{"crop_scale_min": 0.5, "optimizer": "soap", "max_precond_dim": 1024, "merge_dims": false}
Rows from block 4 of a small segmentation model, named by matrix and row number. Rows with one number belong to one channel. Each number is 50 + 15 x the weight over its row's rms, rounded and kept within 0 to 99. All counts start at 0.
After each channel's rows are labels from the 100 images, of 14976, where the channel reaches its highest value: "responds to" is what is common among them; "lies over" is the class under the peak. Only what is clearly more common there than usual is listed. The data: Sentinel-2 satellite tiles (TerraMesh). In brackets: how many of the 100, against the usual share in percent.
# convs0: first 3x3 conv (model.mid.0.convs.0.weight, 192x192x3x3, each kernel summed), inputs 96-191
# convs1: second 3x3 conv (model.mid.0.convs.1.weight, 192x192x3x3, transposed, each kernel summed), outputs 96-191

convs0.135:52 43 36 57 85 73 45 59 62 58 69 53 63 41 56 56 34 57 55 40 65 68 76 37 55 61 64 46 56 84 66 43 52 73 71 67 50 47 44 48 32 55 49 60 62 56 48 73 55 50 42 23 36 48 40 41 59 83 27 54 37 47 64 53 68 53 38 32 73 79 67 55 59 54 49 73 30 47 60 45 74 52 72 17 31 49 62 37 57 47 48 37 33 57 46 51
convs1.135:53 70 55 40 69 46 60 37 62 48 63 42 52 31 51 29 62 52 40 50 68 42 44 66 46 45 59 52 83 28 57 82 32 49 35 44 58 51 45 56 36 58 61 24 46 28 30 66 47 62 42 26 34 60 71 76 54 41 61 48 56 15 42 26 59 54 83 22 68 55 47 65 53 33 39 71 41 60 41 28 43 40 49 23 62 54 63 50 54 15 40 31 53 40 67 39
responds to: main land cover: water (47 vs 11.2); snow or ice (46 vs 20.6)
lies over: water (39 vs 10.8)

convs0.79:54 25 60 59 55 53 47 30 48 74 57 65 45 53 55 47 30 62 55 29 50 58 46 57 45 31 52 21 43 45 57 34 49 21 53 37 47 71 90 50 43 49 53 50 88 45 61 62 35 30 50 32 59 51 43 56 54 25 63 47 42 51 17 48 64 50 56 29 55 63 62 14 41 78 58 37 82 31 30 49 59 30 44 60 34 56 16 61 35 53 56 52 76 52 48 55
convs1.79:40 63 41 45 75 64 56 64 30 36 77 37 56 40 72 49 70 45 56 77 69 42 76 83 50 67 54 41 63 59 43 53 58 51 73 36 53 56 75 54 47 46 58 37 41 45 53 59 75 46 50 53 14 40 41 65 42 49 29 44 48 30 40 36 33 59 61 59 40 61 53 70 51 61 16 85 51 55 50 46 63 12 55 27 58 39 59 22 49 39 47 63 41 58 44 60
responds to: main land cover: water (37 vs 11.2)
lies over: water (33 vs 10.8)

convs0.41:50 37 26 60 80 64 31 59 39 60 82 41 64 41 65 46 14 38 65 43 58 33 44 43 48 56 57 32 32 40 66 59 65 42 74 43 34 34 23 44 45 52 35 72 27 36 46 56 56 47 67 49 46 50 49 33 72 75 62 58 37 71 76 57 52 44 53 38 92 37 36 50 70 76 39 55 43 57 78 35 65 49 49 23 46 48 56 61 49 39 65 60 60 37 45 62
convs1.41:40 67 73 41 69 18 56 51 55 32 66 54 55 34 50 54 76 26 29 52 77 39 40 53 44 70 50 62 61 43 39 75 45 46 24 36 61 52 42 57 31 46 50 31 54 44 64 72 55 41 36 46 37 47 57 72 56 60 53 15 74 30 56 32 36 43 55 33 63 33 54 34 54 34 42 52 26 47 44 35 59 42 54 53 63 37 66 45 54 16 26 52 48 34 43 45
responds to: main land cover: water (51 vs 11.2); clouds (36 vs 15.5)
lies over: water (40 vs 10.8)

convs0.124:45 31 44 79 53 29 55 49 49 63 61 56 38 55 34 29 67 51 66 66 60 42 71 71 38 35 54 37 60 10 63 52 32 48 81 51 44 79 32 57 52 49 42 72 49 61 42 72 46 67 70 66 47 53 56 48 61 49 37 57 43 39 89 39 57 45 44 78 40 33 54 53 46 56 50 36 70 53 77 54 42 43 31 50 62 50 21 69 28 51 58 69 91 55 21 53
convs1.124:74 66 51 45 79 57 51 54 55 41 72 31 51 64 45 23 46 49 42 67 87 56 71 72 62 58 40 56 82 33 47 68 31 47 52 31 35 47 50 47 34 46 70 40 37 42 29 77 57 42 44 44 06 58 54 66 43 38 53 42 57 31 44 27 58 30 56 38 76 54 64 62 31 57 55 76 46 51 50 01 55 38 59 18 58 57 67 44 60 37 38 42 42 35 57 64
responds to: main land cover: water (52 vs 11.2); snow or ice (46 vs 20.6)
lies over: water (43 vs 10.8)

convs0.190:73 71 62 66 57 69 49 44 61 42 63 57 31 55 39 57 58 80 74 45 47 43 33 56 40 60 35 38 58 82 47 51 52 38 38 45 57 77 88 56 55 61 55 76 38 32 63 43 36 66 51 58 59 61 72 58 66 40 59 43 55 67 29 68 66 46 89 57 78 51 62 55 33 49 55 27 39 27 39 32 70 43 46 84 56 61 24 85 48 56 52 37 45 50 58 55
convs1.190:47 66 57 12 67 45 59 67 59 56 67 29 57 37 60 24 37 37 40 57 74 46 73 49 44 45 63 67 64 32 62 71 36 51 54 42 45 86 56 61 39 64 56 14 47 40 29 58 39 63 54 25 40 41 52 73 39 39 64 46 46 34 56 36 57 47 58 28 66 54 51 37 39 34 51 65 48 62 37 11 56 48 50 43 58 55 64 52 59 26 44 39 56 41 61 37
responds to: snow or ice (65 vs 20.6); main land cover: snow or ice (49 vs 14.6)
lies over: snow or ice (46 vs 14)

convs0.72:57 45 54 59 58 90 61 63 45 75 62 65 58 39 52 64 46 63 51 37 43 61 52 48 50 59 43 43 49 72 83 46 46 32 79 48 55 50 53 48 73 47 39 61 41 54 60 68 43 60 81 69 44 55 64 50 63 26 84 60 48 62 82 52 58 59 85 75 55 70 59 79 59 82 40 56 69 57 62 78 48 47 47 53 62 52 34 70 59 45 63 81 75 41 56 36
convs1.72:50 61 72 31 59 27 62 49 58 42 71 53 56 41 55 35 51 47 34 57 84 58 56 52 43 65 50 59 66 33 41 77 32 46 26 45 48 66 29 56 37 51 56 19 42 40 36 74 49 50 48 19 37 51 63 72 51 49 60 37 74 28 54 19 50 40 65 25 70 44 65 57 44 38 44 67 32 49 49 14 54 36 57 37 64 49 72 51 61 04 34 37 50 35 60 47
responds to: snow or ice (49 vs 20.6); main land cover: water (45 vs 11.2); main land cover: snow or ice (34 vs 14.6)
lies over: water (42 vs 10.8); snow or ice (34 vs 14)

convs0.157:40 88 40 50 31 60 74 53 57 29 40 50 35 67 42 56 61 52 37 63 13 52 62 57 45 28 64 68 54 51 22 60 34 86 19 51 63 49 56 50 64 47 45 52 40 64 47 29 63 51 48 37 63 55 71 73 38 41 48 67 60 66 59 75 60 56 55 27 58 50 38 52 58 46 60 36 15 38 34 23 53 50 61 71 13 54 53 56 60 64 53 35 49 58 44 43
convs1.157:30 57 38 38 65 59 57 71 29 23 70 39 54 55 65 35 54 35 43 53 70 53 42 63 55 73 50 57 61 49 32 56 39 60 79 33 58 78 55 81 44 49 46 28 34 51 43 64 56 75 59 30 30 46 24 73 24 55 57 57 57 46 68 35 56 51 41 14 44 60 45 40 64 27 43 55 60 64 55 23 53 46 49 49 60 21 62 38 51 00 47 62 63 67 55 46
responds to: main land cover: water (37 vs 11.2)
lies over: water (34 vs 10.8)

convs0.57:30 18 37 63 54 64 49 70 44 71 82 45 60 28 63 80 71 40 41 56 71 67 67 47 70 52 48 57 46 59 60 63 55 36 68 57 48 55 22 56 34 37 26 59 71 84 32 57 46 63 43 79 33 47 60 48 58 61 57 58 57 39 69 12 41 54 37 65 59 29 49 63 60 73 56 76 70 85 53 67 46 51 61 26 47 52 58 46 54 50 36 76 55 50 56 45
convs1.57:56 43 58 43 67 36 62 43 51 20 57 39 55 46 39 44 51 59 42 54 78 64 50 55 38 61 49 47 68 47 31 73 27 55 14 36 52 59 15 61 45 37 53 26 27 48 31 70 59 41 39 37 43 60 65 82 59 57 65 36 72 29 50 08 48 31 76 30 59 53 57 69 49 37 40 77 44 46 57 17 48 32 49 19 55 56 56 42 47 04 30 47 45 40 59 59
responds to: main land cover: water (54 vs 11.2); snow or ice (47 vs 20.6)
lies over: water (36 vs 10.8)

convs0.95:60 23 53 57 78 51 38 50 71 94 77 54 62 47 57 65 46 58 61 57 59 56 46 60 49 44 63 51 42 38 74 49 58 54 99 34 51 55 44 54 55 52 34 71 55 73 31 77 52 63 53 78 44 47 46 38 59 83 42 49 34 65 68 49 53 43 69 81 48 47 72 52 48 80 47 67 81 59 75 58 70 53 58 50 20 42 57 68 48 47 53 97 64 50 46 66
convs1.95:52 70 63 42 69 35 59 43 56 33 58 49 51 42 46 39 61 42 33 57 80 58 53 52 29 63 47 59 75 33 40 82 44 48 15 40 60 54 15 46 27 52 58 19 49 45 35 71 57 42 37 28 33 53 57 79 55 57 59 23 71 20 52 09 37 47 69 32 72 45 62 58 45 35 43 65 30 43 49 25 56 44 59 42 61 54 61 44 53 04 27 48 44 40 59 51
responds to: snow or ice (52 vs 20.6); main land cover: water (49 vs 11.2); main land cover: snow or ice (33 vs 14.6)
lies over: snow or ice (39 vs 14); water (28 vs 10.8)

convs0.136:65 56 44 68 49 28 53 65 43 64 61 51 51 55 55 42 53 47 43 50 61 45 63 56 56 51 67 63 59 39 73 58 38 63 78 51 54 60 45 48 26 50 37 80 51 39 50 81 55 82 39 29 43 40 69 48 75 74 59 59 47 48 72 57 32 35 66 30 50 24 41 22 13 72 58 54 34 44 65 57 56 11 34 46 17 54 41 83 31 50 34 72 37 48 33 51
convs1.136:39 45 43 55 75 41 51 53 33 38 67 47 63 36 60 30 52 46 45 41 71 58 53 84 37 77 35 41 54 61 27 64 36 52 62 21 50 48 68 26 22 26 77 46 50 44 35 70 53 44 34 49 28 52 56 54 35 55 39 64 69 46 56 32 53 26 53 38 57 46 70 45 44 73 55 67 19 71 73 14 55 21 52 57 53 62 55 53 44 28 44 51 41 28 50 66
responds to: snow or ice (50 vs 20.6); main land cover: snow or ice (38 vs 14.6); main land cover: water (34 vs 11.2)
lies over: water (31 vs 10.8)

convs0.52:34 48 42 45 27 62 65 72 54 54 51 53 37 59 49 51 51 53 50 38 41 75 81 60 46 35 43 35 55 48 18 64 26 44 36 56 73 55 42 60 56 27 42 49 63 93 38 33 58 59 46 44 39 66 53 60 36 38 45 72 51 32 33 31 66 59 34 36 46 62 56 51 63 53 65 43 42 73 28 60 26 47 68 47 71 70 50 57 55 66 51 21 44 66 68 70
convs1.52:14 60 33 62 81 80 51 59 47 55 87 37 67 52 62 53 65 41 67 73 51 41 65 62 52 40 62 35 51 62 53 20 62 60 73 35 52 42 94 54 48 49 53 55 37 55 57 53 76 56 51 55 20 63 38 64 63 51 29 55 38 61 40 59 34 51 37 47 40 68 45 47 52 59 35 69 42 44 67 39 59 19 62 31 58 45 62 37 55 45 57 64 52 48 49 43
responds to: main land cover: water (30 vs 11.2)
lies over: water (29 vs 10.8)

convs0.164:72 86 65 17 61 69 58 45 74 48 61 58 47 70 52 44 32 66 36 34 34 37 38 40 35 58 51 67 54 38 48 39 48 66 57 54 51 28 55 53 48 42 50 62 21 61 63 58 71 87 15 41 66 35 04 43 48 33 32 46 33 57 39 49 59 31 59 34 24 35 35 36 49 40 35 23 24 34 60 15 53 53 55 80 60 52 31 55 53 43 51 31 47 45 47 54
convs1.164:40 77 51 28 75 45 58 57 65 48 61 38 49 30 58 30 55 42 50 57 73 50 53 48 24 47 71 59 79 17 47 78 47 52 29 52 51 70 35 50 43 59 52 08 53 33 33 66 45 59 38 18 36 53 68 86 53 44 73 44 62 25 41 36 51 59 66 28 62 49 50 54 47 20 41 67 35 55 34 24 52 59 53 46 54 59 62 52 53 10 34 42 52 42 65 40
responds to: snow or ice (58 vs 20.6); main land cover: snow or ice (47 vs 14.6)
lies over: snow or ice (48 vs 14)

convs0.152:59 53 27 43 83 41 55 71 57 46 92 48 73 54 55 71 36 42 40 51 38 54 32 43 66 52 63 91 57 42 72 53 69 79 46 67 45 41 23 51 45 44 37 49 33 48 36 76 59 69 56 50 30 52 43 49 39 55 36 45 43 55 54 34 55 46 34 58 76 45 47 43 48 61 55 49 26 58 68 55 63 73 53 43 44 45 49 35 42 49 74 68 44 52 45 44
convs1.152:53 59 65 39 78 28 69 27 63 34 58 44 53 50 42 38 62 39 39 61 77 47 42 57 35 57 53 47 82 26 33 70 33 41 14 38 52 56 24 37 46 49 60 24 50 46 31 66 57 53 45 28 24 50 66 80 49 53 66 39 66 28 38 08 38 47 81 32 66 45 44 60 46 22 26 72 36 51 36 14 39 42 51 27 61 50 59 48 54 03 23 42 44 39 57 51
responds to: snow or ice (68 vs 20.6); main land cover: snow or ice (51 vs 14.6)
lies over: snow or ice (56 vs 14)

convs0.29:47 45 68 23 30 99 54 78 50 39 53 53 40 51 64 60 36 53 24 32 59 57 52 34 38 49 46 53 57 59 27 40 53 35 32 43 49 35 81 53 40 39 61 29 43 59 59 20 60 76 12 66 80 36 32 52 46 21 63 44 42 74 33 48 75 40 39 46 30 62 38 56 58 30 44 34 40 64 41 29 36 45 70 58 39 51 60 51 70 42 58 17 56 50 84 65
convs1.29:39 61 56 19 61 53 61 73 50 55 71 36 54 56 63 22 39 49 40 60 70 52 69 43 55 27 74 53 57 42 60 60 59 47 68 50 40 88 73 74 50 59 36 28 52 52 32 58 32 78 61 33 45 50 51 64 42 36 56 49 34 44 61 54 53 44 36 17 62 62 52 31 42 38 70 48 64 67 36 04 50 53 53 54 52 51 65 65 66 37 56 42 57 30 55 32
responds to: water (68 vs 40.5); main land cover: water (57 vs 11.2)
lies over: water (57 vs 10.8)

convs0.8:61 31 61 48 48 40 72 54 87 77 48 48 40 49 48 54 63 53 39 63 41 71 47 68 37 23 52 47 63 66 44 83 32 37 50 51 69 62 66 52 74 65 59 48 40 93 39 18 43 53 42 44 62 54 46 44 46 63 54 16 57 34 61 48 43 33 46 57 49 63 63 76 42 24 53 28 58 70 49 27 29 71 69 78 57 46 56 46 56 54 62 45 56 55 38 68
convs1.8:40 70 47 39 65 77 56 61 22 52 94 42 52 78 44 25 39 32 57 57 80 60 73 64 66 74 58 49 63 62 50 58 59 64 67 15 54 60 56 50 62 63 68 59 54 53 53 84 58 60 53 60 35 58 32 72 35 56 46 62 41 30 20 56 52 40 41 27 53 64 55 51 40 59 59 50 60 58 49 03 66 43 60 51 66 42 55 18 58 30 54 50 49 52 56 62
responds to: main land cover: water (39 vs 11.2)
lies over: water (35 vs 10.8)

convs0.112:69 53 51 72 74 48 34 88 69 83 73 53 58 56 76 25 33 36 55 65 64 47 79 45 48 31 72 43 44 22 60 43 51 57 79 85 59 43 45 59 35 55 44 63 59 61 61 81 49 43 73 58 63 26 58 46 62 39 62 64 50 49 56 58 36 56 66 52 56 19 66 56 40 62 54 41 37 57 84 58 61 43 37 66 43 52 47 88 30 53 37 62 62 49 37 37
convs1.112:71 57 53 46 69 55 59 58 58 51 66 16 52 49 45 16 62 40 23 49 92 55 64 59 54 82 27 65 61 35 60 63 21 50 42 32 42 36 57 56 14 55 72 46 43 41 25 67 52 47 40 53 19 53 56 56 40 37 35 58 59 19 58 12 52 24 57 47 64 46 73 50 50 72 50 81 34 56 61 04 49 49 59 23 65 61 62 48 54 32 34 42 50 39 64 56
responds to: snow or ice (52 vs 20.6); main land cover: water (51 vs 11.2)
lies over: water (32 vs 10.8)

convs0.105:42 49 39 60 32 59 33 32 54 58 36 61 58 55 48 64 59 37 49 33 52 50 26 34 60 46 43 53 38 60 38 59 47 69 83 34 38 54 68 38 48 48 38 98 73 49 39 52 38 73 49 61 37 35 61 51 44 29 23 43 38 61 27 47 62 54 62 70 58 34 67 26 56 45 35 42 42 32 29 43 38 73 65 44 19 50 48 40 61 62 52 88 34 49 67 42
convs1.105:46 59 42 38 94 66 71 56 53 47 70 52 55 43 69 21 62 48 55 84 79 44 68 55 49 68 56 54 84 47 48 67 49 44 58 37 44 61 75 69 48 43 68 32 47 46 41 67 59 52 46 45 17 53 53 76 38 43 63 35 51 29 48 39 41 50 51 57 67 51 46 48 38 50 37 96 49 67 54 04 58 33 61 36 60 49 65 30 59 37 32 63 49 37 46 51
responds to: main land cover: water (40 vs 11.2)
lies over: water (41 vs 10.8)

convs0.75:45 59 33 51 69 48 43 62 55 74 63 57 51 27 39 32 55 38 74 60 50 38 69 70 44 31 64 68 48 36 73 55 44 50 96 46 48 44 35 61 54 46 26 75 51 74 36 60 58 60 78 68 43 52 47 54 67 64 48 55 52 71 77 33 53 46 42 74 71 53 66 41 40 70 46 48 64 46 84 42 41 27 42 24 42 48 29 53 34 41 58 71 85 39 23 59
convs1.75:61 63 65 28 67 33 51 51 53 24 54 42 48 42 41 39 49 45 39 65 85 49 55 50 58 49 48 59 74 33 53 95 25 42 04 43 69 62 10 64 42 58 65 20 48 48 33 72 49 41 44 30 41 54 60 74 51 52 55 32 66 17 61 10 43 40 76 29 61 50 70 54 52 32 51 56 57 45 48 24 54 43 55 26 58 57 61 48 53 12 32 49 52 47 66 48
responds to: main land cover: water (59 vs 11.2); clouds (36 vs 15.5)
lies over: water (42 vs 10.8)

convs0.89:65 64 72 57 79 50 52 37 44 42 76 45 43 43 44 47 31 83 59 44 40 47 55 52 50 35 52 57 49 71 81 41 39 47 63 55 52 49 51 44 58 59 52 56 49 46 61 68 43 63 63 40 75 68 48 45 59 43 31 53 45 72 59 75 62 71 81 60 33 59 59 41 48 69 49 51 54 59 79 70 82 64 54 76 68 41 41 62 57 48 64 73 75 55 52 59
convs1.89:51 70 65 30 71 36 60 61 66 47 70 44 53 39 52 26 43 46 39 65 77 48 62 46 43 48 56 67 76 30 49 91 35 43 33 45 60 72 30 44 41 66 47 07 44 38 34 65 51 54 46 20 33 44 60 79 55 41 60 31 56 23 34 21 51 56 70 28 63 52 54 54 42 33 45 60 50 51 40 25 50 49 53 27 64 65 65 52 62 20 32 36 57 42 61 36
responds to: snow or ice (54 vs 20.6); main land cover: water (37 vs 11.2)
lies over: water (37 vs 10.8); snow or ice (33 vs 14)

convs0.33:30 60 39 81 56 37 38 41 71 89 45 63 51 38 73 46 71 45 51 51 57 52 99 64 46 58 69 65 36 24 40 33 48 60 47 64 47 70 41 58 34 67 32 61 31 73 29 44 24 73 35 47 22 51 43 26 79 62 33 36 15 32 71 28 35 42 59 41 55 47 36 58 45 46 49 58 69 66 43 58 41 39 60 26 37 52 46 80 41 40 37 32 48 31 46 52
convs1.33:64 59 41 40 59 45 33 64 34 36 59 11 56 45 58 38 49 50 62 49 77 63 60 59 67 51 46 35 35 54 36 50 23 55 64 41 51 48 55 94 50 64 54 53 43 56 21 74 45 60 58 42 48 78 74 61 46 55 35 52 54 35 76 64 64 06 29 31 58 70 54 40 48 61 70 43 49 55 61 06 58 42 52 43 52 45 56 62 57 49 57 63 38 21 52 49
responds to: main land cover: water (42 vs 11.2)
lies over: water (38 vs 10.8)

convs0.44:69 09 54 72 83 44 29 35 66 68 54 56 57 44 68 59 54 33 56 63 56 30 73 83 42 25 79 62 45 40 40 46 63 68 48 29 57 67 42 54 59 69 44 64 32 46 27 53 47 57 50 39 39 50 40 30 33 90 31 42 29 37 61 46 48 04 55 41 42 27 61 18 45 53 45 54 78 54 66 10 66 22 53 45 34 47 64 47 45 39 57 62 50 33 36 22
convs1.44:49 59 47 52 65 58 38 59 48 58 65 44 53 65 47 28 43 41 74 46 60 54 49 34 64 67 48 33 60 48 41 19 62 50 85 34 69 68 91 55 50 52 44 69 51 64 62 59 55 30 46 35 58 62 54 33 21 53 43 62 63 54 60 79 49 12 21 76 56 38 73 33 55 67 49 27 46 75 49 27 54 73 55 42 57 52 59 26 54 44 67 57 51 36 52 54
responds to: main land cover: water (42 vs 11.2)
lies over: water (39 vs 10.8)

convs0.91:56 47 40 44 70 20 45 49 69 66 71 53 73 51 65 49 14 46 51 69 42 57 56 37 56 49 65 38 34 44 87 33 49 40 76 56 50 22 28 33 51 53 37 42 57 52 42 74 54 27 55 40 50 40 37 38 75 64 54 45 56 63 58 64 31 57 56 56 74 26 79 41 42 84 53 53 34 30 75 77 71 73 27 36 34 37 40 50 46 47 51 80 59 54 20 42
convs1.91:42 70 65 60 56 62 58 35 27 38 57 46 51 61 27 43 58 57 32 73 65 60 62 62 36 60 40 57 60 45 22 62 47 49 26 42 60 17 20 38 53 29 71 45 40 43 48 68 71 22 28 44 23 57 56 65 45 62 38 51 62 30 36 15 36 51 84 44 45 65 43 64 67 63 30 85 28 52 59 25 58 22 56 22 62 37 51 23 45 30 36 63 21 49 49 44
responds to: water (71 vs 40.5); main land cover: water (54 vs 11.2)
lies over: water (31 vs 10.8)

convs0.85:82 70 72 54 73 31 59 42 56 64 65 42 41 54 36 73 24 69 67 51 59 34 50 57 46 36 67 40 53 53 67 46 40 45 57 33 52 59 64 44 46 76 56 41 48 45 70 74 48 40 49 42 64 78 57 45 44 49 46 47 42 37 58 64 55 43 93 36 38 38 53 41 35 56 46 46 73 40 78 50 57 50 44 78 86 48 37 72 44 50 61 70 47 59 33 69
convs1.85:56 74 49 37 80 56 63 53 65 34 61 31 43 45 58 18 74 42 34 52 68 29 70 67 28 54 36 68 69 41 50 73 51 56 76 37 48 87 44 44 27 66 58 23 41 42 30 57 64 54 50 28 16 46 52 65 41 44 34 59 51 26 38 20 43 51 68 37 64 57 64 57 39 18 40 71 21 56 44 46 55 54 56 33 59 52 57 32 55 20 44 41 54 47 63 44
responds to: water (67 vs 40.5); main land cover: water (54 vs 11.2); snow or ice (44 vs 20.6)
lies over: water (53 vs 10.8)

convs0.158:36 71 51 63 58 55 39 71 80 94 63 50 60 25 75 74 41 46 48 63 53 49 53 37 61 61 79 62 27 73 75 50 63 32 63 47 48 40 59 24 70 37 31 69 91 59 41 44 33 42 80 67 45 49 71 44 76 25 76 36 49 61 58 31 63 36 47 73 73 60 87 35 36 72 48 38 60 48 51 53 31 50 56 40 53 44 52 65 51 54 69 86 63 37 47 69
convs1.158:42 55 76 40 59 38 60 51 59 15 57 42 50 37 46 36 53 42 36 50 86 60 31 60 56 60 56 60 51 53 53 64 44 64 34 29 62 60 25 62 40 38 60 19 39 44 42 72 48 34 45 32 44 36 44 79 51 57 49 20 67 27 50 13 30 23 68 35 73 44 67 53 59 36 46 69 49 55 50 29 52 37 56 38 60 38 59 51 54 11 25 68 39 37 51 54
responds to: main land cover: water (57 vs 11.2); snow or ice (46 vs 20.6)
lies over: water (37 vs 10.8)

convs0.171:45 72 54 77 45 33 59 68 57 68 60 71 69 51 64 41 72 45 59 63 60 43 71 65 46 70 69 45 80 53 67 51 61 31 43 60 57 75 79 71 49 61 58 53 59 37 57 32 59 38 94 51 58 59 96 56 68 66 77 44 61 44 30 42 69 42 55 41 58 63 55 66 41 49 57 41 54 48 30 60 57 57 47 65 62 55 59 76 35 61 54 48 68 49 53 49
convs1.171:48 55 52 16 74 57 56 63 62 47 63 32 42 42 57 39 56 36 55 81 90 50 69 43 41 63 72 65 58 47 46 66 52 68 74 29 24 86 67 65 48 49 65 39 51 36 42 68 44 62 53 34 51 29 50 72 31 42 52 49 32 38 53 44 45 37 47 42 70 56 45 37 47 52 41 69 51 60 42 14 55 37 47 56 50 56 61 42 57 47 50 51 48 38 56 29
responds to: main land cover: water (46 vs 11.2)
lies over: water (45 vs 10.8)

convs0.115:65 49 67 47 71 42 53 18 59 42 35 38 51 57 36 52 58 65 73 49 46 42 65 60 51 14 72 58 47 42 60 50 38 63 64 53 50 52 53 52 73 76 47 56 42 55 28 54 46 08 52 60 66 69 52 54 54 60 29 42 44 77 64 79 52 48 84 64 48 50 58 49 58 67 55 81 77 25 68 25 61 58 48 57 70 54 52 60 61 54 75 52 68 51 63 38
convs1.115:44 80 68 36 78 33 53 56 60 41 66 36 52 42 62 35 54 43 37 55 71 52 53 36 33 57 62 65 72 41 54 79 34 43 17 43 68 60 22 49 22 62 49 14 46 40 37 66 35 50 42 27 40 50 49 75 60 53 62 32 69 32 48 15 50 60 76 21 55 50 60 52 50 37 50 50 43 55 42 10 55 61 54 27 66 60 64 52 61 18 35 48 62 46 63 43
responds to: snow or ice (49 vs 20.6); main land cover: water (37 vs 11.2); main land cover: snow or ice (37 vs 14.6)
lies over: snow or ice (42 vs 14); water (27 vs 10.8)

convs0.119:57 69 56 73 47 57 42 66 68 82 46 55 50 50 59 49 69 43 53 68 51 54 74 60 56 47 59 67 45 55 45 45 52 67 67 44 47 63 53 62 73 60 43 74 57 56 47 49 45 71 55 75 43 35 66 42 93 46 58 47 33 43 70 42 58 39 61 58 71 36 57 52 55 78 35 73 67 50 51 53 51 39 57 60 25 37 72 63 52 41 45 69 56 28 35 43
convs1.119:86 65 46 29 63 52 56 63 58 47 69 22 43 44 68 34 56 36 43 60 94 49 77 58 51 81 28 59 51 45 38 65 30 46 65 31 39 48 68 69 23 58 81 43 56 44 44 56 60 37 37 29 36 52 64 55 38 54 41 26 53 24 52 30 44 23 44 58 79 42 66 53 46 71 33 83 32 64 37 21 49 36 64 61 66 57 66 52 49 40 33 51 36 21 46 54
responds to: snow or ice (73 vs 20.6); main land cover: snow or ice (60 vs 14.6); main land cover: water (27 vs 11.2)
lies over: snow or ice (59 vs 14)

convs0.111:61 78 55 66 36 70 38 52 65 78 48 67 45 64 57 69 36 56 43 61 54 32 56 51 33 67 62 70 50 60 33 48 44 69 45 67 44 46 45 53 44 42 42 78 61 44 62 57 56 65 51 65 44 44 56 53 22 53 64 56 42 43 46 50 69 49 53 44 49 47 32 29 46 07 51 10 05 41 50 21 24 47 68 59 56 52 36 75 56 49 54 51 40 50 56 55
convs1.111:41 56 39 38 65 47 34 60 32 65 73 33 52 60 41 17 26 35 68 53 63 44 62 14 71 32 71 52 52 53 59 15 26 72 59 38 49 54 73 54 46 60 43 54 41 37 48 69 27 65 55 53 62 61 51 47 38 48 57 65 51 48 61 50 64 31 20 29 55 57 61 52 67 60 66 34 64 73 44 00 47 57 55 55 61 48 60 49 55 38 57 48 53 13 55 48
responds to: main land cover: water (38 vs 11.2)
lies over: water (33 vs 10.8)

convs0.104:42 48 25 59 53 76 41 46 65 62 63 73 35 28 58 58 62 40 48 56 46 33 90 83 38 32 79 54 44 64 52 46 41 33 48 61 70 54 27 71 66 41 35 83 12 76 39 25 42 29 47 59 32 60 56 33 65 45 52 33 38 37 56 31 61 17 36 51 54 46 37 51 32 49 54 28 56 59 47 20 54 28 54 31 52 61 60 45 48 48 55 30 68 39 37 31
convs1.104:81 53 41 30 76 68 47 51 60 57 61 45 54 49 49 21 34 22 56 71 58 47 65 39 78 52 63 51 60 73 53 48 20 73 55 30 59 41 73 46 49 71 67 33 37 43 32 73 23 62 44 41 47 62 72 51 33 62 57 73 38 51 47 58 43 41 16 45 82 61 58 54 56 64 60 67 50 57 55 08 49 44 53 57 59 68 60 43 61 59 59 48 43 26 41 44
responds to: main land cover: water (38 vs 11.2)
lies over: water (30 vs 10.8)

convs0.65:56 34 46 31 45 14 76 41 40 36 47 42 24 73 24 45 50 76 68 36 22 35 51 56 38 46 36 42 61 18 44 63 28 57 71 27 34 51 54 49 26 58 54 83 39 65 44 54 55 55 34 56 45 52 26 59 40 19 39 65 55 51 45 76 24 47 64 37 32 39 41 36 51 78 29 43 37 34 52 27 42 39 37 55 49 46 32 71 28 45 35 30 66 56 17 70
convs1.65:34 79 57 37 80 47 59 57 55 45 72 35 56 44 58 31 65 46 39 66 62 45 67 64 27 48 69 61 73 36 44 73 51 52 53 38 60 64 49 51 31 50 53 07 43 30 32 54 53 56 38 32 29 55 53 89 41 50 66 46 60 26 45 30 46 58 65 28 66 43 42 37 37 09 42 66 30 51 50 32 56 48 53 40 60 59 65 52 58 22 35 36 45 49 62 42
responds to: main land cover: water (35 vs 11.2)
lies over: water (28 vs 10.8)